Weights of a small self-supervised image encoder: depths [2, 2, 4, 2], widths [16, 24, 48, 80].
Rows from block 7 of a small self-supervised image encoder, named by matrix and row number. Rows with one number belong to one channel. Each number is 200 + 30 x the weight over its row's rms, rounded and kept within 0 to 999. All counts start at 0.
Before each channel's rows are labels from the 100 images, of 14848, where the channel reaches its highest value: "top examples" is what is common among them; "colour at peak" is the nearest of a few named colours to the mean colour under the peak. Only what is clearly more common there than usual is listed. The data: photos of plants, animals and fungi (iNaturalist). In brackets: how many of the 100.
# convs0: expand pointwise conv (model.blocks.7.convs.0.weight, 288x48x1x1), inputs 0-47
# convs1: depthwise 3x3 conv (model.blocks.7.convs.1.weight, 288x1x3x3), a 3x3 kernel
# convs2: project pointwise conv (model.blocks.7.convs.2.weight, 48x288x1x1, transposed), outputs 0-47

top examples: class Aves (89)
colour at peak: white (25)
convs0.163,223,189,205,172,203,158,173,175,192,202,227,180,202,183,237,124,190,169,224,196,237,208,221,195,167,216,179,240,188,188,180,252,194,244,238,230,131,222,208,270,248,208,194,214,224,234,225,212
convs1.163,171,151,204,193,183,164,191,236,243
convs2.163,195,168,204,189,215,274,188,161,207,209,198,157,191,253,240,196,212,219,242,247,175,149,147,150,204,228,180,169,167,208,159,181,236,206,201,232,225,187,203,196,167,250,206,183,161,217,229,200

top examples: phylum Chordata (96); class Aves (95); order Accipitriformes (38); family: Accipitridae (32)
colour at peak: pink (28)
convs0.269,211,201,185,241,179,180,230,204,240,120,112,201,157,204,161,212,185,172,129,220,199,201,190,197,211,213,189,179,213,186,206,198,228,256,200,177,205,165,147,186,188,189,232,223,197,159,207,208
convs1.269,185,146,177,188,156,154,188,207,192
convs2.269,231,173,223,189,231,248,138,185,205,168,165,179,152,204,222,193,215,222,218,230,171,101,179,181,215,233,191,207,168,167,155,176,209,227,193,225,200,184,213,174,212,229,210,209,172,216,250,170

top examples: class Aves (99); phylum Chordata (99); order Accipitriformes (28)
colour at peak: white (33)
convs0.231,198,183,229,207,193,233,213,220,201,191,236,240,161,224,218,228,184,198,108,158,131,179,183,194,214,173,215,191,212,247,220,179,229,174,158,184,226,165,217,157,148,183,220,193,223,194,221,160
convs1.231,217,168,186,246,154,167,200,229,222
convs2.231,226,187,194,197,245,241,153,172,205,202,156,164,190,232,180,224,231,210,297,266,177,213,165,172,173,225,179,184,158,176,175,175,202,223,175,251,218,198,185,175,181,221,207,202,171,181,211,201

top examples: class Aves (86)
colour at peak: white (34)
convs0.55,226,217,220,169,188,218,199,179,176,244,250,163,282,200,221,172,153,234,249,189,259,254,199,189,177,199,242,217,179,244,229,199,171,200,214,204,200,225,230,213,219,220,169,196,189,233,223,236
convs1.55,166,167,208,152,183,219,172,156,208
convs2.55,204,225,181,262,207,188,198,230,195,205,200,194,223,169,145,209,148,197,278,186,233,219,206,189,181,162,222,202,183,201,225,224,219,218,236,164,236,263,173,212,264,161,187,166,180,213,185,232

top examples: phylum Chordata (95); class Aves (90); order Anseriformes (43); family: Anatidae (43)
colour at peak: grey (90)
convs0.212,229,226,162,219,228,216,203,187,210,171,175,167,172,185,172,200,159,164,213,225,229,216,188,194,131,192,173,184,204,207,221,287,203,233,233,178,199,245,175,191,218,199,189,227,186,178,232,283
convs1.212,187,204,209,217,232,268,203,222,238
convs2.212,204,230,169,222,224,209,102,212,214,195,183,201,173,176,177,230,234,187,225,217,151,112,203,222,219,188,164,192,190,194,166,208,167,178,198,267,196,227,177,189,196,170,169,178,212,171,182,208

top examples: phylum Chordata (92); class Aves (91)
colour at peak: white (45); cyan (28)
convs0.22,196,213,184,186,210,149,162,197,199,196,289,178,218,151,233,160,208,230,238,195,252,251,211,220,198,226,202,226,195,182,186,232,189,212,203,231,193,278,185,205,243,181,162,191,193,217,202,242
convs1.22,156,172,180,208,266,219,190,211,202
convs2.22,197,220,206,237,193,207,195,276,198,199,204,211,208,159,161,205,197,193,222,187,226,201,186,213,222,167,194,200,159,202,207,188,246,191,199,205,264,252,200,210,298,128,194,152,184,216,209,213

top examples: phylum Chordata (95); class Aves (94); order Passeriformes (54)
colour at peak: white (47)
convs0.38,215,187,180,168,207,178,157,170,133,224,228,185,215,174,215,225,219,237,223,193,241,223,232,195,162,227,227,231,206,168,209,256,188,198,253,200,150,227,198,214,275,232,173,221,201,211,190,247
convs1.38,156,159,156,222,220,227,225,209,212
convs2.38,213,203,209,229,209,220,213,251,187,187,221,215,175,188,161,243,225,203,271,180,205,206,180,192,196,163,178,191,165,208,209,200,251,190,205,157,252,245,198,191,243,165,188,108,170,236,224,205

top examples: phylum Chordata (94); class Aves (92); order Passeriformes (58)
colour at peak: white (50)
convs0.75,217,186,171,195,205,170,157,172,148,227,217,185,231,179,221,210,187,246,255,196,245,233,237,188,172,237,219,230,200,157,182,247,181,188,249,195,154,223,197,200,280,212,186,223,203,208,185,238
convs1.75,150,153,165,213,216,233,219,215,195
convs2.75,209,202,221,234,202,221,228,260,186,180,216,209,192,191,159,250,237,221,238,185,197,212,182,201,227,166,193,200,165,192,230,198,248,179,200,165,253,234,202,180,245,160,180,110,174,226,236,200

top examples: phylum Chordata (95); class Aves (94); order Passeriformes (58)
colour at peak: white (30)
convs0.54,225,186,204,176,208,198,183,168,208,148,141,196,129,212,235,188,182,166,129,222,154,130,195,175,175,241,210,216,201,159,184,206,192,233,198,145,170,184,209,201,194,228,218,239,211,201,197,189
convs1.54,146,158,234,203,187,194,219,232,174
convs2.54,214,134,228,160,204,214,209,165,154,231,194,195,183,222,248,240,198,214,199,166,175,187,205,161,176,245,249,229,229,172,160,227,235,201,240,202,185,186,207,205,216,249,231,220,155,261,180,200

top examples: phylum Chordata (95); class Aves (92); order Anseriformes (37); family: Anatidae (37)
colour at peak: brown (54); black (32)
convs0.187,130,202,191,241,194,231,202,218,241,136,201,233,187,178,178,204,210,201,156,202,199,192,207,232,297,178,172,195,208,224,217,180,219,177,175,210,241,194,171,207,182,145,238,150,208,186,198,190
convs1.187,194,198,187,200,287,214,193,204,198
convs2.187,207,228,227,196,162,218,190,201,170,206,195,237,196,227,218,199,197,210,219,182,209,180,258,124,159,208,254,135,247,185,187,247,237,209,257,203,206,202,238,205,191,229,168,212,234,238,190,234

top examples: class Aves (98); phylum Chordata (98); order Accipitriformes (37); family: Accipitridae (32)
colour at peak: white (27)
convs0.33,242,192,227,150,206,190,156,187,121,256,233,192,187,218,222,244,200,273,220,164,191,172,213,192,203,215,280,214,173,185,181,195,175,196,196,199,172,186,234,213,197,229,192,192,228,221,230,188
convs1.33,183,153,175,236,205,227,254,207,207
convs2.33,206,194,215,181,182,222,215,217,142,204,232,241,163,180,191,244,251,192,247,147,197,204,224,205,177,191,167,239,218,212,196,229,211,162,232,107,197,222,218,207,232,182,235,152,194,238,203,198

top examples: phylum Chordata (92); class Aves (86); order Anseriformes (35); family: Anatidae (35)
colour at peak: grey (78)
convs0.152,268,204,181,207,176,220,213,160,190,188,202,170,207,210,197,195,231,187,217,203,222,208,184,137,170,220,202,202,210,173,248,237,217,223,248,106,189,225,197,205,215,239,158,232,162,202,188,256
convs1.152,222,230,220,227,254,229,220,234,215
convs2.152,192,225,142,247,247,194,207,161,217,191,201,143,193,186,153,203,195,161,200,234,235,212,168,172,164,169,160,175,207,201,226,241,203,210,237,205,213,248,135,180,214,201,189,187,160,166,202,249

top examples: class Aves (88); order Passeriformes (56)
colour at peak: white (36)
convs0.243,214,207,209,172,171,163,160,208,151,286,233,191,226,193,244,195,184,253,270,153,240,247,222,200,205,228,228,214,187,185,165,201,158,164,215,216,186,196,217,218,218,194,169,198,197,215,171,210
convs1.243,202,201,199,215,205,210,176,118,179
convs2.243,180,265,159,236,183,221,146,247,221,219,224,228,184,169,172,186,191,161,218,188,189,143,209,223,204,135,181,166,202,229,202,209,165,172,197,193,215,238,187,208,204,156,161,156,222,148,213,204

top examples: class Aves (85); order Accipitriformes (27)
colour at peak: white (27)
convs0.81,192,213,175,227,264,246,216,190,214,230,148,164,185,209,176,234,191,199,213,221,200,180,194,195,184,190,202,191,201,213,124,200,202,222,217,282,196,202,176,162,204,191,294,208,171,201,228,201
convs1.81,208,185,209,173,155,173,196,158,149
convs2.81,221,169,221,195,213,225,261,186,193,188,173,200,166,226,202,301,174,204,230,179,243,224,207,175,174,200,162,197,198,189,163,201,238,208,223,184,211,194,209,169,196,218,277,156,164,245,201,193

top examples: phylum Chordata (100); class Aves (99); order Accipitriformes (26)
colour at peak: black (44)
convs0.137,154,205,206,228,196,246,184,248,276,134,183,238,154,190,176,212,207,196,187,207,199,174,211,234,252,163,155,206,212,208,217,176,214,201,169,197,222,206,193,213,165,138,231,147,198,195,216,181
convs1.137,213,201,213,198,281,225,209,213,219
convs2.137,198,222,235,188,148,193,231,208,161,209,206,264,205,221,216,207,201,208,198,154,221,209,275,154,167,194,246,134,246,194,209,236,232,190,256,182,213,190,241,205,195,203,185,188,234,233,193,210

top examples: phylum Chordata (96); class Aves (94)
colour at peak: brown (50); black (41)
convs0.132,139,208,193,245,202,237,207,233,263,140,191,230,190,179,159,214,203,189,164,208,201,190,214,237,274,168,165,198,210,218,220,180,213,194,166,209,236,203,178,216,171,136,230,153,199,188,210,188
convs1.132,204,184,190,188,283,220,198,213,207
convs2.132,208,225,226,190,171,212,210,204,150,211,201,238,199,223,222,204,208,208,215,179,207,198,265,141,151,202,259,114,252,191,203,237,241,194,248,195,206,192,235,195,187,218,165,198,239,222,201,219

top examples: phylum Chordata (99); class Aves (98)
colour at peak: white (40)
convs0.239,197,206,208,189,177,231,171,229,213,157,175,226,165,195,175,303,277,198,136,190,178,185,220,218,240,193,212,191,216,185,206,154,197,214,174,212,198,171,198,177,159,187,222,180,230,185,213,160
convs1.239,215,163,158,195,148,162,219,201,217
convs2.239,231,189,197,232,249,227,162,149,200,197,172,147,162,224,182,228,269,191,245,227,218,160,151,156,214,205,174,196,176,202,186,207,232,211,220,207,216,220,184,190,221,222,213,188,122,210,236,215

top examples: class Aves (83); order Anseriformes (30); family: Anatidae (30)
colour at peak: grey (80)
convs0.151,169,265,168,249,200,226,198,214,231,175,155,199,135,188,194,135,193,145,196,221,205,144,188,202,219,232,146,165,176,208,180,201,178,186,205,178,182,224,173,245,202,189,203,185,203,146,192,201
convs1.151,226,213,235,196,169,190,238,221,255
convs2.151,211,252,196,207,168,252,223,237,188,191,216,241,187,166,180,216,254,216,184,176,178,158,234,243,200,140,256,189,233,201,227,200,162,198,197,165,198,190,218,192,208,156,186,191,261,167,249,192

top examples: phylum Chordata (93); class Aves (86); order Anseriformes (32); family: Anatidae (32)
colour at peak: grey (79)
convs0.27,249,200,192,215,189,232,209,186,230,153,177,155,183,246,191,181,231,166,211,220,210,219,168,133,199,227,174,193,197,178,237,211,250,208,228,126,208,220,193,195,196,233,174,231,127,201,207,234
convs1.27,180,167,196,212,215,230,249,251,218
convs2.27,194,191,170,215,248,175,194,147,182,167,193,136,192,222,188,200,176,181,177,225,226,199,150,143,166,210,133,198,217,171,207,230,230,229,236,222,211,238,169,186,217,227,207,224,132,203,203,235

top examples: phylum Chordata (92); class Aves (90)
colour at peak: white (41)
convs0.208,173,215,198,244,201,184,203,211,274,127,184,218,149,195,150,214,175,169,149,205,208,171,189,210,237,184,179,160,200,202,202,186,202,228,178,201,213,172,157,179,160,154,227,191,235,156,239,181
convs1.208,184,132,160,187,195,164,195,208,200
convs2.208,257,179,210,183,222,226,182,194,195,145,144,200,148,193,189,249,242,243,224,229,166,207,180,212,201,203,226,214,198,159,173,171,176,256,185,195,171,172,192,142,172,216,212,212,195,190,258,164