{
  "model": "self-supervised image encoder",
  "dataset": "photos of plants, animals and fungi (iNaturalist)",
  "train_examples": 155796,
  "image_size": 32,
  "crop_scale_min": 0.3,
  "horizontal_flip": true,
  "color_jitter": 0.4,
  "cutout": 0.4,
  "method": "simsiam",
  "arch": "mobilenet_v2",
  "norm": "batchnorm",
  "activation": "silu",
  "channel_attention": "se",
  "depths": [2, 2, 4, 2],
  "kernel_size": 3,
  "stem": "single",
  "expansion": 6,
  "widths": [16, 24, 48, 80],
  "projector_hidden": 1024,
  "projector_out": 256,
  "projector_hidden_layers": 2,
  "init": "xavier_uniform",
  "residual_init": "none",
  "optimizer": "adam_atan2",
  "lr": 0.003,
  "beta1": 0.85,
  "beta2": 0.98,
  "grad_clip": 5.0,
  "steps": 11100,
  "batch_size": 256,
  "epochs": 18.2,
  "lr_schedule": "step",
  "warmup_steps": 2220,
  "weight_decay": 0.08
}
Rows from block 6 of a small self-supervised image encoder, named by matrix and row number. Rows with one number belong to one channel. Each number is 50 + 12 x the weight over its row's rms, rounded and kept within 0 to 99. All counts start at 0. After the name is the row's rms in percent of the matrix's.
After each channel's rows are labels from the 100 images, of 14848, where the channel reaches its highest value: "responds to" is what is common among them. Only what is clearly more common there than usual is listed. The data: photos of plants, animals and fungi (iNaturalist). In brackets: how many of the 100.
# convs0: expand pointwise conv (model.blocks.6.convs.0.weight, 288x48x1x1), inputs 0-47
# convs1: depthwise 3x3 conv (model.blocks.6.convs.1.weight, 288x1x3x3), a 3x3 kernel
# convs2: project pointwise conv (model.blocks.6.convs.2.weight, 48x288x1x1, transposed), outputs 0-47

convs0.97 103:30 34 78 45 38 62 79 53 54 56 51 62 67 60 57 55 49 65 43 41 45 52 47 53 62 41 57 51 64 54 43 36 61 56 39 58 55 24 56 61 38 53 65 31 52 62 64 34
convs1.97 098:45 62 48 55 78 62 40 59 54
convs2.97 129:55 35 68 29 32 55 37 59 47 53 54 61 47 51 62 32 44 32 56 58 41 45 68 57 54 55 35 72 41 57 47 50 35 53 52 45 32 35 75 58 64 50 49 62 62 70 57 31
responds to: phylum Chordata (95); class Aves (93); order Anseriformes (31); family: Anatidae (31)

convs0.63 096:45 57 42 47 65 38 15 43 29 79 68 47 49 35 53 54 62 71 54 51 60 46 47 61 55 65 64 49 41 26 50 52 37 38 46 64 47 63 52 48 60 48 37 60 55 45 57 56
convs1.63 097:51 35 59 59 49 33 39 72 53
convs2.63 100:56 61 51 50 43 41 55 74 45 43 62 66 26 35 37 69 84 33 47 44 47 37 61 71 46 36 46 46 62 52 57 56 42 54 49 33 47 58 50 36 52 42 49 43 72 42 66 49
responds to: class Aves (94); phylum Chordata (94)

convs0.120 097:33 38 61 48 53 57 55 46 53 46 46 56 46 55 53 92 30 63 28 39 43 29 54 49 52 41 55 61 61 43 42 48 59 36 52 54 41 36 51 57 36 57 71 27 53 59 37 39
convs1.120 091:48 51 59 51 32 49 71 33 63
convs2.120 065:56 51 35 61 64 54 56 48 41 48 59 42 49 45 24 72 55 56 58 56 46 55 40 47 19 32 49 41 57 52 68 63 42 59 51 57 58 68 30 25 46 52 36 41 51 38 69 66
responds to: phylum Chordata (98); class Aves (97); order Anseriformes (40); family: Anatidae (40)

convs0.11 107:57 57 43 64 55 84 62 57 88 49 27 44 27 53 38 78 67 52 38 54 46 46 51 49 50 45 56 44 54 50 51 46 61 59 54 54 55 62 44 41 41 50 60 34 38 44 54 52
convs1.11 106:47 55 44 61 79 54 56 59 61
convs2.11 057:30 43 45 60 53 46 58 55 42 64 74 64 52 55 72 58 45 35 63 42 78 43 51 49 49 39 30 56 58 60 66 57 68 30 52 39 68 63 47 54 56 41 60 42 45 68 34 49
responds to: phylum Chordata (95); class Aves (90); order Charadriiformes (32)

convs0.270 099:33 57 51 51 50 73 40 55 51 60 42 45 52 52 43 99 52 63 39 48 58 43 42 52 62 57 63 42 44 40 44 34 41 41 42 67 52 41 50 43 34 55 58 32 49 42 38 44
convs1.270 098:36 29 40 43 43 54 60 66 58
convs2.270 096:75 55 44 46 64 62 41 45 45 43 32 40 24 44 45 54 52 50 54 68 42 33 53 48 22 54 52 46 49 42 31 61 38 73 59 58 37 51 50 32 49 61 49 63 51 48 77 59
responds to: phylum Chordata (96); class Aves (95); order Anseriformes (27); family: Anatidae (27)

convs0.273 107:47 58 34 66 56 75 49 53 66 47 41 50 33 44 22 84 53 65 31 49 45 40 54 54 42 35 66 47 64 45 44 58 49 59 58 57 42 59 32 55 51 45 59 29 46 41 57 59
convs1.273 103:51 50 49 61 62 53 61 72 71
convs2.273 077:34 47 42 63 50 62 61 48 40 52 66 55 43 56 56 51 56 39 72 31 70 36 38 40 44 34 27 53 57 65 73 46 69 42 57 32 72 59 43 42 50 50 50 30 42 57 39 50
responds to: phylum Chordata (98); class Aves (94); order Charadriiformes (35); order: Anseriformes (26)

convs0.145 094:66 59 48 51 51 36 35 47 54 65 52 44 49 44 55 40 57 52 46 55 66 51 60 54 53 68 75 50 33 44 40 40 38 91 38 65 34 56 47 65 51 48 55 52 63 49 79 53
convs1.145 092:50 50 58 45 57 79 35 40 53
convs2.145 105:51 69 54 42 41 61 38 70 53 62 55 34 59 40 47 40 38 68 58 52 28 66 43 62 46 47 70 45 41 44 36 43 28 46 42 76 58 63 60 55 44 47 18 52 47 44 49 56
responds to: class Aves (90); order Passeriformes (62)

convs0.197 092:40 42 43 39 61 33 24 51 34 50 70 64 53 37 58 48 79 52 59 53 59 55 58 50 50 51 42 69 52 50 78 57 35 37 55 52 46 48 55 24 61 48 39 66 64 58 61 51
convs1.197 095:53 68 50 64 59 53 38 36 32
convs2.197 128:48 68 43 68 49 47 56 61 74 36 50 49 44 46 19 57 68 43 40 58 40 44 37 58 53 23 46 33 42 60 60 49 46 62 37 50 65 64 43 41 35 39 40 36 56 33 55 57
responds to: class Aves (94); phylum Chordata (94)

convs0.101 101:63 34 51 46 40 59 73 39 35 57 63 49 63 67 54 58 66 40 62 56 45 67 39 27 42 32 44 51 58 51 66 57 56 47 60 40 60 42 49 10 48 65 42 57 46 52 47 51
convs1.101 096:57 54 52 60 66 61 58 70 66
convs2.101 091:52 36 56 31 45 35 53 48 37 52 42 63 49 41 49 48 53 28 14 52 48 39 66 54 50 53 56 69 66 55 56 62 45 56 59 46 30 34 58 51 67 55 55 80 59 60 56 40
responds to: class Aves (88)

convs0.230 108:57 57 29 60 42 83 41 47 55 59 27 48 41 47 37 79 59 65 36 50 44 43 57 44 41 52 76 48 61 38 43 53 30 53 56 50 34 55 33 58 50 56 55 42 57 41 41 61
convs1.230 121:46 42 42 40 25 34 39 43 46
convs2.230 139:40 44 62 38 42 42 51 68 46 70 67 68 51 35 55 47 52 34 50 40 42 47 75 72 61 49 37 67 50 62 52 56 35 24 53 60 36 49 64 59 67 42 51 41 62 64 43 42
responds to: phylum Chordata (95); class Aves (94); order Accipitriformes (31); family: Accipitridae (26)

convs0.261 094:53 42 43 49 38 60 79 46 43 80 72 47 57 51 54 65 47 46 61 35 64 52 42 34 36 27 59 53 64 70 60 61 47 53 65 44 55 43 43 25 45 57 47 47 52 52 42 63
convs1.261 104:76 63 70 50 55 48 52 56 48
convs2.261 087:61 41 61 39 29 58 32 39 38 47 64 51 51 66 61 53 66 60 31 41 39 40 42 31 59 63 72 50 53 39 61 47 59 48 52 26 47 30 66 67 48 66 35 57 43 58 46 43
responds to: phylum Chordata (97); class Aves (96); order Anseriformes (33); family: Anatidae (33)

convs0.112 095:69 48 67 45 61 37 65 62 58 28 38 53 44 52 40 66 71 52 37 55 34 77 54 65 73 50 52 49 45 52 41 38 65 59 28 66 52 45 51 51 43 42 63 40 46 51 57 32
convs1.112 113:57 59 51 44 56 47 37 27 30
convs2.112 083:67 53 40 49 55 57 22 39 52 51 50 23 47 50 57 44 32 75 59 58 38 32 34 39 38 65 67 42 53 27 28 58 40 56 57 53 43 42 47 45 45 64 34 55 44 41 50 57
responds to: phylum Chordata (96); class Aves (94); order Accipitriformes (37); family: Accipitridae (27)

convs0.263 094:43 33 67 48 51 39 65 48 40 59 73 49 72 53 55 59 54 61 48 47 52 59 32 53 76 31 52 39 48 57 49 40 77 34 34 68 72 34 50 39 41 50 53 35 42 49 49 45
convs1.263 093:37 38 39 47 50 61 50 65 72
convs2.263 099:55 32 46 45 64 46 64 24 35 56 49 30 51 72 53 52 50 44 59 56 45 61 35 22 40 50 47 49 44 53 63 58 69 49 65 36 58 52 46 41 53 78 45 61 25 56 51 62
responds to: order Anseriformes (31); family: Anatidae (31)

convs0.119 103:61 40 53 20 40 48 38 48 29 50 67 59 32 46 72 42 51 39 60 45 55 30 59 47 41 57 49 70 50 40 58 53 40 58 53 27 30 38 59 42 46 58 35 70 63 57 50 49
convs1.119 102:54 37 52 32 46 30 58 32 51
convs2.119 110:20 52 52 59 45 41 56 55 55 50 61 59 64 56 62 37 44 46 58 33 79 65 43 48 67 42 35 44 45 68 78 38 59 32 45 50 75 51 48 53 51 34 51 40 50 54 39 47
responds to: class Aves (98); phylum Chordata (98); order Passeriformes (52)

convs0.213 097:35 41 56 39 33 27 45 53 44 47 63 69 81 40 63 22 47 70 55 33 28 60 63 55 45 48 48 60 66 43 50 60 40 51 55 47 43 43 55 53 53 44 40 57 64 60 37 46
convs1.213 105:40 21 47 56 48 56 60 62 51
convs2.213 061:63 46 46 57 42 37 52 50 43 34 55 53 38 54 49 68 98 56 50 31 71 60 38 45 55 46 51 42 52 38 75 47 57 51 47 25 59 54 48 33 39 54 41 47 49 49 55 49
responds to: class Aves (93); phylum Chordata (93)

convs0.5 097:65 50 44 40 49 45 45 45 36 39 43 48 63 41 53 21 41 62 67 63 41 78 66 48 40 68 43 60 47 36 41 64 50 58 58 45 32 59 49 62 69 48 45 79 53 54 39 60
convs1.5 102:62 40 33 44 41 51 28 55 62
convs2.5 087:49 59 41 63 51 55 41 57 45 52 74 47 50 62 49 50 79 56 77 45 66 59 29 38 51 37 39 31 41 58 55 39 52 41 38 50 66 71 45 37 39 52 26 43 47 44 64 55
responds to: phylum Chordata (99); class Aves (96); order Passeriformes (58)

convs0.245 112:53 70 38 69 59 58 53 56 72 35 38 47 45 45 16 68 58 40 40 60 60 66 55 57 56 37 46 42 47 78 50 52 54 42 49 61 57 58 38 44 54 38 61 32 45 32 53 53
convs1.245 123:57 47 43 48 20 41 45 37 46
convs2.245 060:60 66 46 55 58 38 55 49 60 59 55 34 61 34 29 45 40 60 63 55 58 85 51 58 40 48 69 43 44 44 35 66 32 48 61 69 56 69 47 59 59 51 40 45 48 40 48 73
responds to: class Aves (99); phylum Chordata (99)

convs0.139 102:33 57 31 70 47 81 38 55 57 44 43 50 37 39 38 78 39 53 41 45 36 21 53 55 47 34 51 44 52 53 44 55 37 36 57 50 45 46 34 46 40 47 57 33 59 32 45 54
convs1.139 100:61 70 69 43 40 50 52 38 39
convs2.139 124:53 58 35 66 75 55 44 47 59 32 36 45 22 43 30 71 65 41 55 63 51 37 45 51 49 43 34 39 48 48 45 60 55 47 52 56 58 62 29 25 49 40 58 43 50 40 68 57
responds to: phylum Chordata (99); class Aves (97); order Charadriiformes (41); family: Laridae (26)

convs0.19 098:69 48 50 51 57 34 66 49 44 55 59 55 25 54 53 65 33 38 22 42 34 44 57 44 49 42 56 59 50 76 48 59 54 46 54 40 51 50 46 12 48 48 64 50 54 50 70 54
convs1.19 091:74 38 51 59 33 41 57 51 57
convs2.19 085:55 45 50 45 60 56 35 44 39 88 41 51 53 50 49 99 45 62 56 45 47 41 55 45 42 50 70 58 59 47 32 56 44 55 60 62 38 35 49 41 58 49 54 49 56 52 44 48
responds to: class Aves (87)

convs0.110 105:37 26 71 39 47 43 82 44 56 50 53 51 58 76 61 58 38 56 54 58 36 46 43 35 53 40 42 54 51 49 36 47 66 61 53 57 60 33 58 31 38 54 67 40 47 69 38 39
convs1.110 102:63 65 67 59 58 58 65 60 59
convs2.110 172:56 43 61 33 35 43 45 69 45 55 53 72 36 31 52 50 52 33 44 44 43 47 73 71 54 46 50 69 56 57 52 54 27 53 50 50 28 38 63 59 65 37 48 56 73 60 61 37
responds to: phylum Chordata (97); class Aves (96); order Accipitriformes (30)

convs0.165 112:48 56 46 44 53 53 00 55 50 48 56 55 45 40 59 50 53 72 63 47 42 40 53 59 53 60 54 50 47 38 39 47 37 48 44 60 45 49 57 62 44 39 42 56 67 54 66 42
convs1.165 097:47 37 36 37 73 56 39 54 44
convs2.165 100:41 63 68 33 46 60 47 67 30 58 71 41 51 44 59 48 52 57 59 48 47 52 49 61 42 45 52 59 51 48 47 56 42 32 63 68 53 70 78 53 63 59 20 44 37 74 50 58
responds to: class Aves (88); order Passeriformes (54)

convs0.274 102:45 54 58 56 55 68 51 67 78 32 52 56 59 44 45 70 49 44 30 60 39 53 45 59 66 17 41 38 56 58 55 48 62 47 35 62 59 45 51 52 36 34 44 32 55 49 68 43
convs1.274 090:55 37 64 53 56 49 42 75 37
convs2.274 061:43 44 42 56 56 59 75 53 56 55 42 65 62 33 33 53 52 43 15 46 35 50 68 58 58 24 59 65 63 65 69 67 40 45 56 52 35 52 40 56 62 48 61 53 56 44 53 58
responds to: order Anseriformes (27); family: Anatidae (27)

convs0.168 115:56 63 33 60 44 83 28 48 52 47 30 47 33 45 23 82 62 57 40 51 57 45 54 48 51 53 69 48 51 48 44 49 33 32 54 44 42 49 34 39 52 53 55 45 51 36 54 58
convs1.168 099:41 46 38 38 34 40 33 44 36
convs2.168 172:44 48 57 38 36 42 52 66 47 67 64 68 51 24 46 51 48 39 47 36 42 49 78 73 53 43 45 67 59 65 48 59 27 36 53 61 32 43 58 53 68 36 51 43 67 55 48 47
responds to: phylum Chordata (95); class Aves (91); order Accipitriformes (30); family: Accipitridae (25)